config.toml
horizontal_flip = true
encoder_conv_stem = true
fusion_encoder_width = 192
fusion_encoder_norm = "rmsnorm"
fusion_encoder_parallel_block = false
fusion_encoder_connector = "linear"
residual_init = "none"
muon_scale = "spectral"
adamw_weight_decay_other_params = 0.01
Rows from block 3 of the fusion encoder, named by matrix and row number. Rows with one number belong to one neuron. Each number is 128 + 24 x the weight over its row's rms, rounded and kept within 0 to 255. All counts start at 0. Numbers have three digits each. After the name is the row's rms in percent of the matrix's.
# fc1: MLP up (fusion_encoder.blocks.3.mlp.fc1.weight, 1152x192), inputs 0-95
# fc2: MLP down (fusion_encoder.blocks.3.mlp.fc2.weight, 192x1152, transposed), outputs 0-95
fc1.212 087:133100143204152117127098111170115132099150134119127117114130095114116074160100128099115155132143140134138122123190147120107141140127150109141124110164164121126112130137117126103145176134126139115119128140118090103107163105124142133127164188127179133135109132128164124106146133123125116102
fc2.212 093:065134131088109123099127134104134120154104114105126145131120132177137168114140109147137115094116120124096120116111123113165133138111133161110102118123098115117151110095110102202121115092116109158162146133144156135069146119150146130142116095141049118079167132145099127142129088144128136141
fc1.213 050:160215120138090129104112127100137154133085082130118138082083135112154135174084130093078107102149153116118102098167129126116120100150131153141129114133151111128142095110122094118082146153134155143141071131145090105124118141162112128106121166105111136143116123099137124107139130109091155126
fc2.213 060:106069140129135162117143116125128102145170150133145106145136119126111141103092122146178167156137107129129148115086108153140095112079108105081110174112112140164149153123106124104132111098115093142154083119147126157076180120119117149133115084118123141093149154110112117115087103100198121096
fc1.214 139:117102098099081135113125167137096072127127151159135082140161148088069137140092128173128078104084125126111091141120178091132137142131087143137097140106133095130133149096121159131112123140125145134100084104097110110134107160133166131146174124146146132112160134141125159130108168159116165142
fc2.214 144:096156159110146131092157115137158096122135038129091143110152107129133123148119115099105176139160136142119147160132087158066129160126117113161125158145109132106130095123127113123154099097129148132201142111170094134116158100129104123120144182099144100164104099162130135142147111153158101097
fc1.215 183:160107135113080155090168154130132055099111083069176135157093120125119131067149156106128137137121105112083121160135150170088124063135151103133108137126100136130161104117146169139120139119131128105130060120096139118126137146128128121131149152160083131129148143130086197134146156136188124131
fc2.215 194:121164090114132117125092107129117147134103137135150123122125082054152106181123161105112147111088119154129063140132139113151175128110118119155171149148103110137116129127120122081105102103094132101103110113111117116143116128128175170136116133064160143182143116108135138070115154124157123104
fc1.216 054:138099102126129163144110115111133121150138123138139147135120134138136186178106093122175115128180119139112134103166136171109122109085124137103139092173123127129144081130175096106160137146143113128124090137134145161104089166131142131119113124185128134172128100147138125119127123085152142121
fc2.216 049:153129133117122150103102128120103150119143104113112129136122146068155124136123224149178114146135131142099130121119116109156133125144170125108159097110119153123138158089138123150141119164054146136152162148147108140150073132124113110101125136098115130129150109078140117126143149134209126105
fc1.217 124:124111149115092113115085156132162122125147131116154147132103158129149128123145148126127108123122125152126123142120108146117112131136144112089160136116110105120093095128119116134136170189171157130159141167137065099086159159118116096110112125133113093126113129122128115140107152127105116135
fc2.217 118:163118103072135152123084088118102158115145138131116073133139107100162164105130108107122086166148146114106105065091099116166126115095144177147155092115099138116103178141122103098108105094129110069118130108154113144108160116127130115119113146093158122129150129182132127107130136124127129105
fc1.218 082:119081144141111125066121106109137096120178121130129146144134134128163140153153131136127121150138133170189161128160145119138137136123145111130118110117108125137131190143127144154110093114143115101138137093171121125116125145146185140117165124137138142129148130125124103130159165158121132145
fc2.218 092:075171090138118112143101200133165130133075100137132131113120132170121154106153144138177091103086169132146129099120165119162114125130130118133125143109172134153135084087124121106119121165146115133107133143172160102158166118139128095112119120136100124080110089122136119179123141176168140099
fc1.219 013:123087169110127124156142116129081101089114157115112095159116151107132121130136140147151093127117120136164074197119111149151076126120113103123139101119119122157169115137124143117155138182149120129139129167157133142110083087114147129152099114149129123127126128099121148108159135134097137012
fc2.219 014:132196065173128151132112113116159144108126128131167164119101155170141147142123135116094164112110136141123147097157160117118158125139106134140154135148145092079115114102138150138117087092136167111073107089117124095155103119112145148106143130143119118111146148165116114133108122111171101205
fc1.220 058:131172114196167166142099103137160183146144128075145110106096166167143152165136102139152108138152152134089190140106126144169129108117140136120161100112118099120135152163119129159108080101046100125133069134149131127144122129153118130123127139153137149125147129104135132138147123129131111143
fc2.220 070:069097127112150139111123148141123075121093132116118100138128098108146124175120167138130152130190162142134083124120115117092135110175105136120133135097117143119129139116173135092104136165161159121138082134083060150152094109101127119136116158126115137156135104089141161161126122151147152099
fc1.221 093:175109154173152129137133128082128137099109113136139162064116111126145107155130109089160136142190129196128099156131131129137116137094102160122131151122101113142163161142135135145139114147115148119172139137125106101082113137136138118049121141156124144161112133139179118112143101134116132131
fc2.221 102:098145105121135171137098109130100185131128111124114106129131141133150166094127150132140124110069145112095170120100154113124113111162092119104125122119118109125095144150111107152187133161113142088146139134154151141194068116155113148107123106110128134122136107156129133120118140156187131131
fc1.222 113:154112120157139140119115130103144121152076154126137081139134096125093097134115151140105151087139146107121137132123150134148131144114194113162151128140097154131099159116135135101166103154143102102109154075140172095128092134117137167115135125092101111087165138116114121128170164099116146133
fc2.222 130:122159128163124119123098123124103187109172117140116124122114158119147162128094139152171158145129134133128108101128115150171139142139163135117130062094163138136150071133152108135181135110145110097146141158143105157125160109104150152129078099117121129132143101080122155151110117130129159116
fc1.223 196:149115158111132135137120143123122124117144115111136111114159126129133158102158077153142106116175143155177129145128139175148063149119095139114126098096096106132104097126143161171115119120094133117116169122095108136101111155124117114122133056140100128120106097115088125111125129147102161105
fc2.223 189:132187092146109151108118140137138102147096132132159179154156083118145146124114116076119136128096130126097094087162127143145154119152128113130150159140157139145125123097137130144121107139106152111137113138152130192125128114120141159131123118103091125122179147140124114135130137125138134161
fc1.224 151:155111103081123142135086122144129150116156093081098124115128150096132142090122145141125162175101133105125151080129116117127076154100132191086165162099143101127154143123065090130154087129166113139183135088150089177122099129147157119116148115110101132136133136143144107140116131122185149176
fc2.224 154:138123186129112122177088156109106072141127122131138151150136110091097158147143146137144126091122116136130137159112134120145148120112148117114087150142159127144132085088126126158080126160164114090086134123128096129172102124126117160127120168122188110059139115112142151113120132141110095085
fc1.225 056:140134093101142120119109136100106097139176144125147158153124114146093135201127103098160095185091101131144115164165178117107124115146146157172157115141135081124163124133090127145094128145121138131129121142133102165159141142117153121168127140117109155112099132115104156127107109147169147111
fc2.225 055:130107168156136121149143111133090172116144083127083085108161152050144129138122145124069154104147148151111140152112136088096142104111148121079101123140128140133118076075128094139106124129098121102176153092073177104134132121133106139115141123124136121124193119116143139139130111101147099171
fc1.226 033:120173121122109132139116168107154103143164132082135091144141116114093106104128089110093132130086117124098108098097093111100141169167162125137155141132143069135111087116119126133125134109104144167165101113107129109151111114143141091164135120109139117146152142146137166133153157141107134161
fc2.226 027:113110128102112139105089164138130089124128099141163113108093122096105148088120090150111139136171120149150118136126188132111162131119163165110098114111118124147144141135133123107154181141092121108124144125111187086144140186137131093107133160118122122113051076152137098136130108158124131107
fc1.227 201:097132108073107131122139144104156118145140106112131132131108123139157138123157069151119145167134137086120168139135133108123089166133168118094101081102172138122118186135167107130128098143114116109140135122124152116110154133124159163188127149128165107108110188155109115153107159141090082166
fc2.227 184:108154191161140149129123117126139115128153133137122147140129144120125135123129150126128106141131120162096126168124116125129168112095113144116161150116131118138137117135120139103130165153103130124110088139150095112110183131124132127101146135090105137142103099123127117111152134154127150092
fc1.228 019:134113123145181173138115087158131110139158130150088167118170118105145131086112145177124173114152112115115128120113097116110127131127123099122096128162124094130135125117119108157137084146157097116143141130156123129115151161119150155092118133132150160131119126111145130104093111128140120136
fc2.228 021:155150141132141057141108173119147119108128126119157110119150147135166147137161105119138087136101165130134119151109127101145137126106129149131140132102135105122122119198109142087142133123085115121111140153105117129125126119133141116107094155127108129143129128131132139110156116132074113080
fc1.229 020:172105141113168159096143178135130123128154102142128120095068153119114170151118107119140160101166124142117131183174133134149093132121141129192141128141109134117133130091109127139101171112112125144141115151121114143115137140089119111139113126162112094128115165133127129115161106086104130087
fc2.229 022:112137096133143148104143105125135163124121138136172154130169081119117084093125184107114101156082136139126114084110100121118198112157153139066129148130138168136122119180123134132097111153156126059115105102150124100135123119121135134121142108095134148128153104128126135107100146113136124156
fc1.230 037:142083124110127132101143118103137136109109141105125117109110093131121156151137092121112169125136152182140079112179125117145120136151119146119110104150107160111117090135104146132137094115132135159121145105128143110119068150137111079144151145115139130167135131147086138104121136164123159110
fc2.230 039:062143125131059117155183142125148136131115087124154146139133082147114102155096118143138123150120156121081150090122129108076148115101148151120103161110110117158147152091139135167160133116123128122198181123111140142118107130113112127147134114121141123035118112127123121116111120136152111134
fc1.231 149:135147130118190149154110104102138106087098119115125097092110120141085101172151091166130183180099184120149135103147141176125140102111134134126143132116114120150097130149143127077108155111143106132132149173168121144128165113113114161126096137095163135110063120152160093149133105094115121134
fc2.231 166:088131134158127138125139129114095160129110176136077122120152118135177129127130091166149143074163105100112117144120108125134114130101155143157123183127131127085127150111117120145137165113170167126107121147153172127167142115156133111079114086156050123147138171129114116108078124114148160141
fc1.232 008:116116182136116137096122137149129127101110153080134155154130126122146166106186124149149174130174124137130118161122164146196129123099106113144118128094132131178086142112158150109117145090140116157141111129154126146156148108149124135164132121165197142108154150152164133086156118134133112168
fc2.232 007:133148109138115128131116112133097163124115123111108127126140149137135089146113161082126112139080145109078149119118120131058157163125124097114121100160103125122121095110131118137121140170140130096079118127125083098126108186133114141105107094147103125189087128116101112098095112102131142122
fc1.233 034:154143116132129166121125119092134167105122106096132140115115167141124117107160146116101122101103120128122089116099158144157160156134131143168120144114113112127086119147149129122104103132167083128128105115136112144142108074149136114113126128106124132148116182134103083152136173143177112072
fc2.233 039:152137116116107162132138107118148087121148138125099116130151126162136165151119138128139125114125154144140110166130072139070094124134102113088120116135130137148126111108126130081072143143138137103117118139153150117145141116110117173118107121118174133132097110136146130120130117123097168147
fc1.234 010:140128105142129134174154143147136123170102143136095148100129162123094136149130153104132133131136140160121086130133101136074143124132147124089131124111139135121146116118164137108124162150123146178097146113125124138130130141125139113134156110141152129116089121158141146122167122088129061189
fc2.234 011:158102166120129155138159126111114158172141101128118155123105160142128138068130121168132163104135130082159160121133169118157105146125154132128116155134119161127095127143129144147129112133153139141143125139141172138169151173111111128148111151115135100144146135098096115143097140106112140082
fc1.235 222:115161067115120114122144150136114140121093108113152152138116124105085133164084112144128156162153101099153172123134116181115126158117171117139146100089140107117148119097148121083083124136123064131112138149114139118152101125140111145136159130103109135112111110112130124114169114163135194158
fc2.235 214:128157147118131103177124163140137141143154082128088129141132126156163139111118126140104143108099123107163110126126150127129117150154092118139067113156135115118115140145123130170141127150156144135130127100139128125100069156130119151135136182148141134127136121183118102110103141158176123104
fc1.236 127:166166132142106118083138107129107088166113114120117132144151117164117125145143119141125099128139110102153115193128147157160152092064140130134136123138138164117136098154140107153106131150138093101151098122135173125113109145079103102164122163091121137133170122134145082125124138109151143184
fc2.236 109:109110110103129085143136130130144164136123154116128110103103079115133161107132135139129156126136102128131104156137106125154112120107135118196113074123126138143127126136131100142154103168161134149092106102098123161123110135134130136153135132133159138164117152133109095114120127131187095099
fc1.237 078:172156132122100093114073121104088125102131096137093125137116136163141134171146135091109141138131156098155114085110141157138147138141153167131146158097137099118151137073106127137128107138140135131090119113090161104144100120123162115130180134137112141145132145120151141135118160129161099134
fc2.237 078:114136117154106122127096129142135089133144095155104128125114127158130144073128095107150120145134134128177149163139083116170090099151128106129120133174157115118148171123098128070128159140179140129107126116177105144115127139123091149164142128143120119102080143131116126178114146137119166095
fc1.238 045:139151111121156084094114163183127174084094132156116134166123088080120130078171128170122138145129102134147072138186102143120120123132120156139096141129122163149187109130196109134108102112134145112128093134117090117167152160139129112129158110116119107137145146130125113121121108128115085157
fc2.238 058:088155134155169155122118156137132099132113134111136114114148141174128102151127116127136141174143125126104131083137128130128140140083126156076081162139127091141160133075100148128133106078166091124109108129089141128087123109109155163118123142150124148149115101154118172118137130143127128117
fc1.239 009:145150144135092146144171158141101131088106113123112111151096127108127114134165147156116109149092108118114146174132129126133163123156115084142121112112160126160134129110116125106135113154132158103116115125135098183081104149110108122152134125129160096126101134120091098133144136086143126087
fc2.239 009:124103108125143132126146090152109132146112157143148114108111072165109121093156068097104134137163140113130113115130136131116104177099120112080128180157108117078119105179137144151132139105131147164109101105139156112218076175144132110148106127169153126150162160130092126123093147122125122156
fc1.240 149:140069105119106130097129117118145158141141120146135124117130074133121058090153133087157131123131126069124124157105111151197168089143150147124101095078120119116141149150103124074104116123108107123140123149072128109132081130104120140135151128096167113132108099108100133147112123144154154120
fc2.240 149:177145149087103106151176143124127128134107131126115091130149088158112187141132083158112129119147143129176149143132093122121143116133163127113147181155158133120092115110149125134126139110134136124121129107128144122129078128121145116113110127122097133089166134142121143158083122142095129114
fc1.241 029:133091122108137141107132123140163125110170094185095127117133130085100151134120113139113097145155150098135106138129122105126091106141095113148115127154134136113186104136158169108126185119126088128116078134146118158149146099081143100124117115151107125109132139114128127136105099140129128135
fc2.241 028:143194117166154124136171147136117102134134115108207151122137145160155095149123167117151134106076096097121179076164143117129157153111149095089138107133121128173107133159130148130098105160145146121158159122160101080131159169130120145151099112145120144131154114117140117096156131122120104142
fc1.242 062:148099113123140182112138135117111133138112137119116120123205144106134106088176127112128152140148089134102081077152126138107122141093105127102120165151116093127103131120116127167155113165125190107117144150137149118116127122144094139136117164122109149138134150145143121096122130129079118150
fc2.242 067:120162129135146106110132137118130128122142116135131133113132108148127160156106108118150092097106134145132114087110140142127133148155098150145126142120117116114174112119129084061126115178108068124092139134143114128158099124134135123126115091094170117134097081150136113107155115129190142086
fc1.243 041:149125113148171149120116160137129121154119187156130134123114164127139101140135131123180112092118187104098101160141125145156129176154096092161163150138135150153132104123100133086097116137140120116150149139127080140114094193140153125169134116148149133148086117142143119136148101116095128130
fc2.243 037:136146141114146115166135063088116134122132068138143107112126128141080136097108123130117173148143111116143153143139142123126129139150134154131122091095125123082165146129135096159146127160159148101123145096151126094150130143115108141148115113076100127180164179096132100163121132105163162130
fc1.244 143:155073066113129137138128107135117085131110167144151147144130113136159158155113143111115182159124067106145121142134113103120121118121125132109205114130119119137185164094129150115149072152086151125145111129124157120154174100144088142120130095115115125112058156127136129138090112106139143159
fc2.244 140:127123195139104125126083135123147138146151137131066090134139140114121080113133133150144112094129126142117101182102157114161071139115138128134108134092123132116136158133134131182158134138189139134081130126110108152124104131092093136110134124094113119127172130139120121139166129120150136118
fc1.245 111:153129118115142089095149142125103114113124105118159114090159138158126131099146134126097095108162133157074140113163106114130104156136145131118131139105109122121121148149131131104115100126126139150133132176165121130094124120127145104096153105115108144156129117066164172112098154148164157117
fc2.245 104:126126149141073122094156111151100075136157131118136149141086141116107153146128130105097137149079101131112116098095132112119127106122111135137114199142142114160106104070088158161120120187130139120108130103094113113166105094146130142113107136097161111132130113169117132170162127104093120156
fc1.246 152:156143110166112116143166150136136132121086148094142095117135138081152102113161072120111091110119147177153127130123105124128159146127108128141184149115146137112136137142116187113163128122106149157144139122116125141124105165140157115145151122104147143148185100128135136123106112191144090138
fc2.246 139:115130132123123143143134147130147131109102157129166126115118125083135132136115124160120111034121113130134118127110146120108125130177112122132130181136113158132132124098144102146147160097126121089160145104101110150184174141142101111145144127068116131104080123164152096085096147124151147122
fc1.247 131:150139146090153132097126134122118167103129152146122165108133103140136142145094140118107142142163116118126129149115157174138160083106116148144154121126094134139154091149167091135160083114151154106123135122114140124134102127130133127122154127126191117127168131115122135121143146111126146156
fc2.247 127:092112123120131138132113125134087122126121147126175098114103108126126111116141102142152144123100098138160176127097128114115085118153199116118091147117129103137104148132082135098146152107146135159112101140135113166150092151122102153085113132170113120144105117123149135139077130121160163108
fc1.248 040:138158099137138140091123118119145085137129122153135171136090140093135100105140123117139181136130160126118126106157126144097092150134117100166134094115095171147151106140139136141147077159126125130127097104143200119133188154153163117135166126119150136123128144162122106136090110068139121131
fc2.248 053:125135126134147088122097123127187189133121163106142099131106097157128117141154090126167102132132126106072139139121122149158158132109094133094138175142123102111127163126134133083108124124074114115052137127070120083147193084143134142132141149160128133131116144098128126111114129104151082121
fc1.249 060:119107150165134131171126123101102110083109150152143113127142120116135104102143162106125120162111097144100096101142101140133127124124125121119093180103130132139127134141096109125153123163117144113123114118103152118103163182093086124087139123108075102105133122124110124136120149113128141087
fc2.249 050:163121120120121145085138097137126144114139152111080144153121126138153137113119134084126159131131153124182156154146103116140154160104144122128138111185150168194147127149138130141158174156128113154137114098112082141121153128144090101164128144153144134219132173157096136109140108129152145153
fc1.250 105:138139091130142142111121136111096139154130142096124098139141126149161179157143101093141159103110124141097118113125165145130144132124128121157145168173135112111118144151117108153120142098143166195107102169124123081158162115119105111150132151127149142119109170144096137126116141170140080110
fc2.250 114:106104164119128126167139092112124121152099136142114141128118085145136114136108109134120141215136134145105153111152087126121105111111094126120102121098122169120105127098148115115143107121110123108188145144083165101177136144121114153127120143151155132116095118059125102094140124107089150115
fc1.251 051:077139127106154137125171155104120125137141168130117156150125120140132142076113146119087128106136119114150118140151131165081074128151150184179113176136119102119164108106149112134149128155137118119133090151119111119086122128138116138141101101138138122049128127126092161129107168111137145120
fc2.251 060:101098107113097187145122141117119119145123100125091135175135129160138114164129100097114139091158130137088121175125142147146152127119140130111143191125162117147132121137106119131129165173142101143092138131152098116110138129152138078132169131125104124194134150118125094153146123146070163141
fc1.252 076:179125116174110116132137101126150080136088141142114107092102159099153132102154139130163142111126146122090139103120134108141127103105107146164155064126142138110162137141161125118148128137164099157137094114119129109103148131090140137117146164157157104128104124151164139113141128102115125093
fc2.252 074:108104106133081103092117126111141142119178145156107118141144116173157149105110163151124134134118146128085117132100103148133120093139147103069120125149096121157140137113116140154180135127055126103181127154100161124129112125129117149104137130099086135095086148126133107141100116130112117126
fc1.253 070:142119123132077119155137126157118154110135126136168085124111144098095138126135130094121155109134147115098107102139119121152151113135131148131147140121120138116158151114116139139120122158130125074110093124120151150138075127143139086149149125120146144140110137130158130115145114142130103138
fc2.253 069:103125141088153131122111116111149151133111144112070141136114133157117106140101098153117126123166132151120122127148083135123116143116106139126126106188088106068108109114153146117137117101148120082154154112164148136168122129146122096111146128099122118132156126127139112126153140172125160170
fc1.254 043:093138125138188147115124120114132117142091121143091163097128144171093099125081091124145110115123149120089132142157112126134157144169100144145118155137143135095130147125148130120093119105102130126149127158118137093144119167106157155139117103100112128121124116117123142135146152104140129125
fc2.254 040:093138107119100131120138127161118150120146136143138147135125110119144134093127158139167132097147147126133107119168101108123128158086101105134152078130158110140157144131136119147136121117209114112078102116095109086112068151128153126137150164167089121154101117126105138128147091117127092111
fc1.255 023:130086103167110120120126126133148155152128128141141160110121144131158182143121163123156136134094117100103148142108178157135137101109119120131134118121104128126184158116152113155132166119150134141137102166130129090121150125153141186120144168164142152161105116141111115110150122106159148164
fc2.255 023:114134161119097137128089121121115133137123088114137129118124158058118145078116199132113132158185119138115131108121127133145129076147165166093116144099138162132130134171131121109137110139068128094147108136127121110119124127137096138125120100156137135127171104154101120145095129124117133077
fc1.256 162:158130119095088150171138168130137121153137107153146101126138132104119100126129145144103135147092154154124097173076127092086101124158150143158108142141114164156103122127175118137127141136107113130147151107098135122134105149137107123152151146100136129137098078136146110121115120151161155146
fc2.256 157:127141146165128092153117135137142064132090114136156111134124110143143152128135134118129112116097134125159110054118187137103164123113143126096144106104095151125121119144076145115131117133131136103146144120140173120128136118105145129121137083147131124124142127094118123133147127118111073095
fc1.257 069:147120114098130142148148113110161148128171113130126119139130123091166136126156093187130151133168121131100098121158120132113126094120131101119084125128153104111092124104123085138117131154128117154117124104155131081159141153109122121120077134149102106156148104110124147117139140113160142113
fc2.257 081:102109134120120146147137169142089132125130125128120142117159128166146122147118137121121121122052111131158157093110144130112122154119103107109173190154120123106168126143122125130079119150098121140174143185060129175158150125132111106140128098145136121130064153128145148119114121112118093105
fc1.258 012:128162155129115149114164158156116099136092131104119183145130157129126095124106119100119124133169142123124088158091121117129143125100124105121189151105115148135094145133139119110127134118149136095166103163156134138117124113115126141129123145137126116111141127162152146114168129094152118167
fc2.258 012:149109098144138091106155104113115154138134140125157111102103102096144137138137128136124144109082149132140150088142149119121152136168118149109072088131109109120147130137116106131114129176139133156082125085133107081127077150128136106133111136117158116139103133082122093099104141117114148097
fc1.259 100:127150147146138116095102151107094125068061114101161109136136118121123142165140151137147146127135111112167145152118139133212132144154109108109155144091094107117150151143146102126133138163113105115126151099109168103139169088066184118117139150173138125128131149140136144117166124128156126086
fc2.259 105:107149114116116160104081114136147099133162153119083114128147142157166169132126139114124140138117099115133107175102121108124153137136100133146163117153145139093122130119115104121148152117086103174120150103150113145135157093142116113140103163149109129089142068167135117158148125159112114189
fc1.260 198:142081149089122164115148125134117133152123125135173106135117120108177135137116131136130116102124156134138157145150178177139160127107124138103102161120070136147152120132120149133145081090160109173131069149146125147104100127126083134098113113123129136186168138119160123075121159138132119182
fc2.260 152:135101102123141128117122169134110166124112166119096151118099078118158157099154112085155169117139124133153144100144100129147118141149151117142098122126084148169140137151172132124148138143093122117149132154105118136097170150136132133144153046090152140192115103119112129117106125122133190077
fc1.261 155:139091141088133138123156119097161132163110114144178115143137138133152115122179104137183124132151133157131123105082133166145099158125109131122124091110111134131096111158118182124140113153139131112134163123132098128147099109161084113086151121146110132093128091164104105130140120149125156124
fc2.261 154:134167063185131136104101166146112104139157136132115134130131145127109192138141106130125142112163128142146092147141143140113169142138126142170153082136114127110122168161133139127115110155092121077095147180137133112145131131112143136112075142137134129163165132123123135121138147122101133122
fc1.262 107:142167121084157092137160076128147106110115121101163068121120103145105146161130116149124165162114136149132116150155122136122150122129123105119099100119150142131098171175124120094073134145112161094137145114133128116148110150078101126146172145124153156134141121130130105150124120119077154103
fc2.262 117:087093119156131156110178147123157141105142132129090148111130096091129092146111131140107147083171134112135118142159116116117106086132161139130156127111143115100138076145134146153101115114177117155127169165147118159160176129143106108122084130139108116137077076111115124139130134107137148168
fc1.263 091:096132100170127131126103126151169113116145162153134107103097127128079122142119094087126160151161115178088169142138106130114146118162112158137109173147119122121164116153125147133091113102101120130089150103136121106138118121152125102175173138128116111099123105129121158115119153141195112144
fc2.263 086:119138143101141115169092113129128192127144118156092161149116119139154082090110117162093127127134103142147129158166111086109126172110118172118166091160148136133110121101094109082105130094150118119144126102103119103168122116142143150109130151094121109145112104147127102117138125137081097136
fc1.264 113:148153131125149149131145112095150136140143092126107140135146146163093140120124126109119081139098164096129114152147158114141130164130136126189089138125127093100153147120063148121127118133134086157130084107088110111127105097119123138107124138086126147147154134126146154122152144091117170137
fc2.264 113:105114103130107158135125148149074086149125087110143106121102112116076116100122139131183118113119117156130127167138120145141183132148144161093113108124103133154137101120145139132092093131077139121138133170160089144129136152173142113131165117119102117108089120118144141148148127135142098122
fc1.265 106:089114134119116113167140068108133116128170159145129098136160189104193103151093130156115117149176119106102154125138158160136116131146088142158133092123097111120107156160149116133122148112140160133118090163122118126132139158118060127131116118129119121143146126112086188129111133087081091112
fc2.265 123:150080070102094090124126152114123108102116123147168074144141122148100144134147119117120119100134150138115092153136163117123138133141115140101136079130158156125115113108140136135089128102085112157135114139109101145139167098132120133124144097055113128135119118163125103130125132120079138133
fc1.266 118:122172101139182125125156101139175145128180126165104144138119154127119133164147163103086172155104134112155146151122128116126170113162138130112137136150156096124148122097109154120134167117132132123145074157114119152086137131093139123103140138116099107118089142097103107113127112138087121175
fc2.266 120:145085162107134148142098113121127104125122103139127110109106097102070148144124106150139065101133140121138152111112149110154105145151154156162115153058134172104134134148155114112151083137120125109117092112079113111170159108159097098145134105153108157112123145135128170114127154129187131101
fc1.267 038:168130124098122128077077133130152123166154148167112099129097137114137101167117105062117103158153103177102155138163129157130121136086122153105103136131127120179139140107119112168121121138130130117152144126144158096099170118107135103096130143083136124125141091162169134138082118130109149148
fc2.267 039:076129116161136111136084113144104094117158118112166130120151127117080154127155157170107160132108154111158105074165125148099132088182088130162133081095075138117134140107117149114090110143137113063140120129170122088158148129148094119117126090097128134134121119181116131137164119105141121098
fc1.268 117:105088088171154127101110149086133125121145140103166148102107152083123161069140119128160107149089184106129120087170129128122145143146109150111133104127137147123108083160070114135115144134130086146095130127129101135101108110150127148145172131145179095179088133144121112142110117144112181105
fc2.268 109:143140155128123089152094124150144169128128159129164089129128096109111083170117134132101112064167118146073166186123093111168145141106131102138122163158118100117121186122134108123167151148182119128134171128106102159137150108144105148126112141166119131105131164184108095137129105131085109115
fc1.269 090:138031139135148107125071102164104133139066145140158116135164117123131102107142145176133133126118145139163125119111105106136109142101137141131090119131127121148101160134121138110155125097157128135135142155158189119129150162179132129130126150102098148104145133137127087163099163150124126083
fc2.269 101:106189115092108164131096166127124178111157104138108120089147144157143147160139095107177108098106131137174094125145122133104157105147139152159122086151165122160145108109115123144093135125130145137060127136086113099147084104129151143131117130125115133135152131100138159123172118109126120137
fc1.270 154:113178126126140126137154125117136124150160145143167151159111169104139099144128133109138085071125091127090136123140117131132146145145106125131108084149094097130132109139158094159112143128121088174167153091080150115144115136124152135149085158128170118135131168115116147124123135130150144140
fc2.270 144:131093088109116103112132183124157140133105127125134097128122115136111135085115128121167164161121103150168130115148091126121128140132104166161135138107119110091142141147139110125153150111115154125111122074147125145151149140118163108126114158130104129113090138185126118114139138149169172104
fc1.271 006:129096108147124134080127140122119144152101110143130142140125125138138100115154159099148100156147128113157126082146156139127156133147148123132124091126124124102149162183104105121125118175150111079106156059130128098139105166112113115124133143111141138132120113114112107128096146131141135102
fc2.271 007:129136148083129116135131113134128105116153140118118110115131162116102171144130067135102112128114105127094142160125067128146069148154131118135145171121130102143130081101089122112102151123073116117138139173143151174096145087118122138137125184172148108101167144151150130116176106134108122133
fc1.272 090:124156098114098133114073140118144105106090131114134089139096124141129071099131086120156126115104134134122114147148113137110136153155164158117139147125169131136121079119133144121132118125089130083122149122114147178102131089140129161150127117153135139119093127148103154146141156141153093080
fc2.272 087:115143150162114087124144158116132117132129137138111129110108127128154140118140138149141130134162140111109109078158098123105108149097153118105125133150139111158155160121101130164132167138147154141122129142131125125127205163165147125140127128121107130098112197117119119128064120149153165156
fc1.273 179:101133163135175160160124117123131133148122100133103130110095158138118124120119150137117126133158104116102112124157124172150170116119180130131126162153149118113091153137152168114153172177147159105144130187143106097116156156113135161151117106137121110123139112145145127084098145095097105150
fc2.273 186:104116115137152113127149116123095059138103123131157107124138134121150156117131191137158141130143128112112171140108175127160108150141135140096137098099099117161144147148131106138112113122091120125158115093106096163112161100148097122118093113207118131139166129122097065117087134149135075130
fc1.274 055:126194141129127161117128166089128129103118142128115144130101097160129122122099139105149105123108111112156125137139162158178125098144116125158111124160149142120124134146144095166057121141098148105127099089113115141126140105121153123127114159089129120140095131160109087140154135141127146094
fc2.274 069:139113117108144109139088135121174121118159094145125134109131103115140136114136113128124138108118093134077115132098093113103100129166153127062140082117140108123167143077113116128150126118150143112108095153090156110093133121135101119153122090152112135097143151099151111204134146122132120160
fc1.275 073:147114155124113122143105095130115126095062158140131082102134128129117135114106135109138170133121138092146112126138138123131146095160121135130113093135183146136109142133173129090082109146154138113141104125110138115113153202170124159135119128120130165121111147164119123170148119148138116113
fc2.275 101:113109096170134116118139129132122119174177110124101133091089073137142146133107094160065110118129113134117125103156125126102121126138112121104082148101094085109138126141122105149130118161124117140143095145083132124132118106123128134097124173127129140075103076112110141119140123146143156145
fc1.276 109:110092146110132107145133116159150149123097138123172132111151128141147163117105159162133100180079162071126106109138125088099089115130133151133147127142182121139101147141109152122110124145119129103106157168118119164121102130170117067173096107129113096117131145125123140165160144108144093122
fc2.276 112:151140157118147125130125151114164128137153114137073150124120152106105101137112076104143102111106117170138135124125163132099135123118080130148117093071124099124132100139126129114093114139180140124141130140137130128138114095159119141147170109123123118130142105149121103176178118142117179112
fc1.277 109:118130109098169182153121089145121125091145124113126107133135133141180138144105089121146097140143136135134137133167143090123112177133164121109140122078126138124152101111156150088115100115156148138173135105144144160135145163146119180105126102114114147172135123140133141132084157127139152143
fc2.277 102:159119109182135096156131103120131136112169138141169131127129092089103135136132160115134111084151148121157108080125139131133135091114184120145150184191170114162145116148126120102104153131148133161164124088120111123138135135132118111148158134119150142118137141101158149130162116131131113171
fc1.278 136:096138129130163131128140120129141140157125143116115129121185168130151116121159138158126108175153109100080147142123130141081096136154146132172139139151171112118136148167115119095147118119136099114110144157131122114143115119084118131109152193098139122127140116133100140106137134111096158134
fc2.278 143:127185156154141099116136154155146108123145110136141077129149143160135146173112103135170133148130096129099116094120170127165162123089134137101141113153117136109138126192164134113119143152125115127145142120150116136116144135154147145125095132156127110107076179136133065131133145114120092078
fc1.279 010:098125111154120118130137141159146124142112132144164180149115132133138109137160140105142082158147141119140162153088097121153144159171112120131111110078106135099108166123127113157159172135128122104138151112120145190115113155117158136122132159080124095133135087113104116149165157098148149085
fc2.279 010:137174113071115132131094117152114151114132162135103063124122116110140138095122116119141171117149134086118110143163147123136120095129093119111137113163167144145138117171133139122087138124113142142039137117166159103104143126124137103109110106174154111127117167166079126162072124110114096147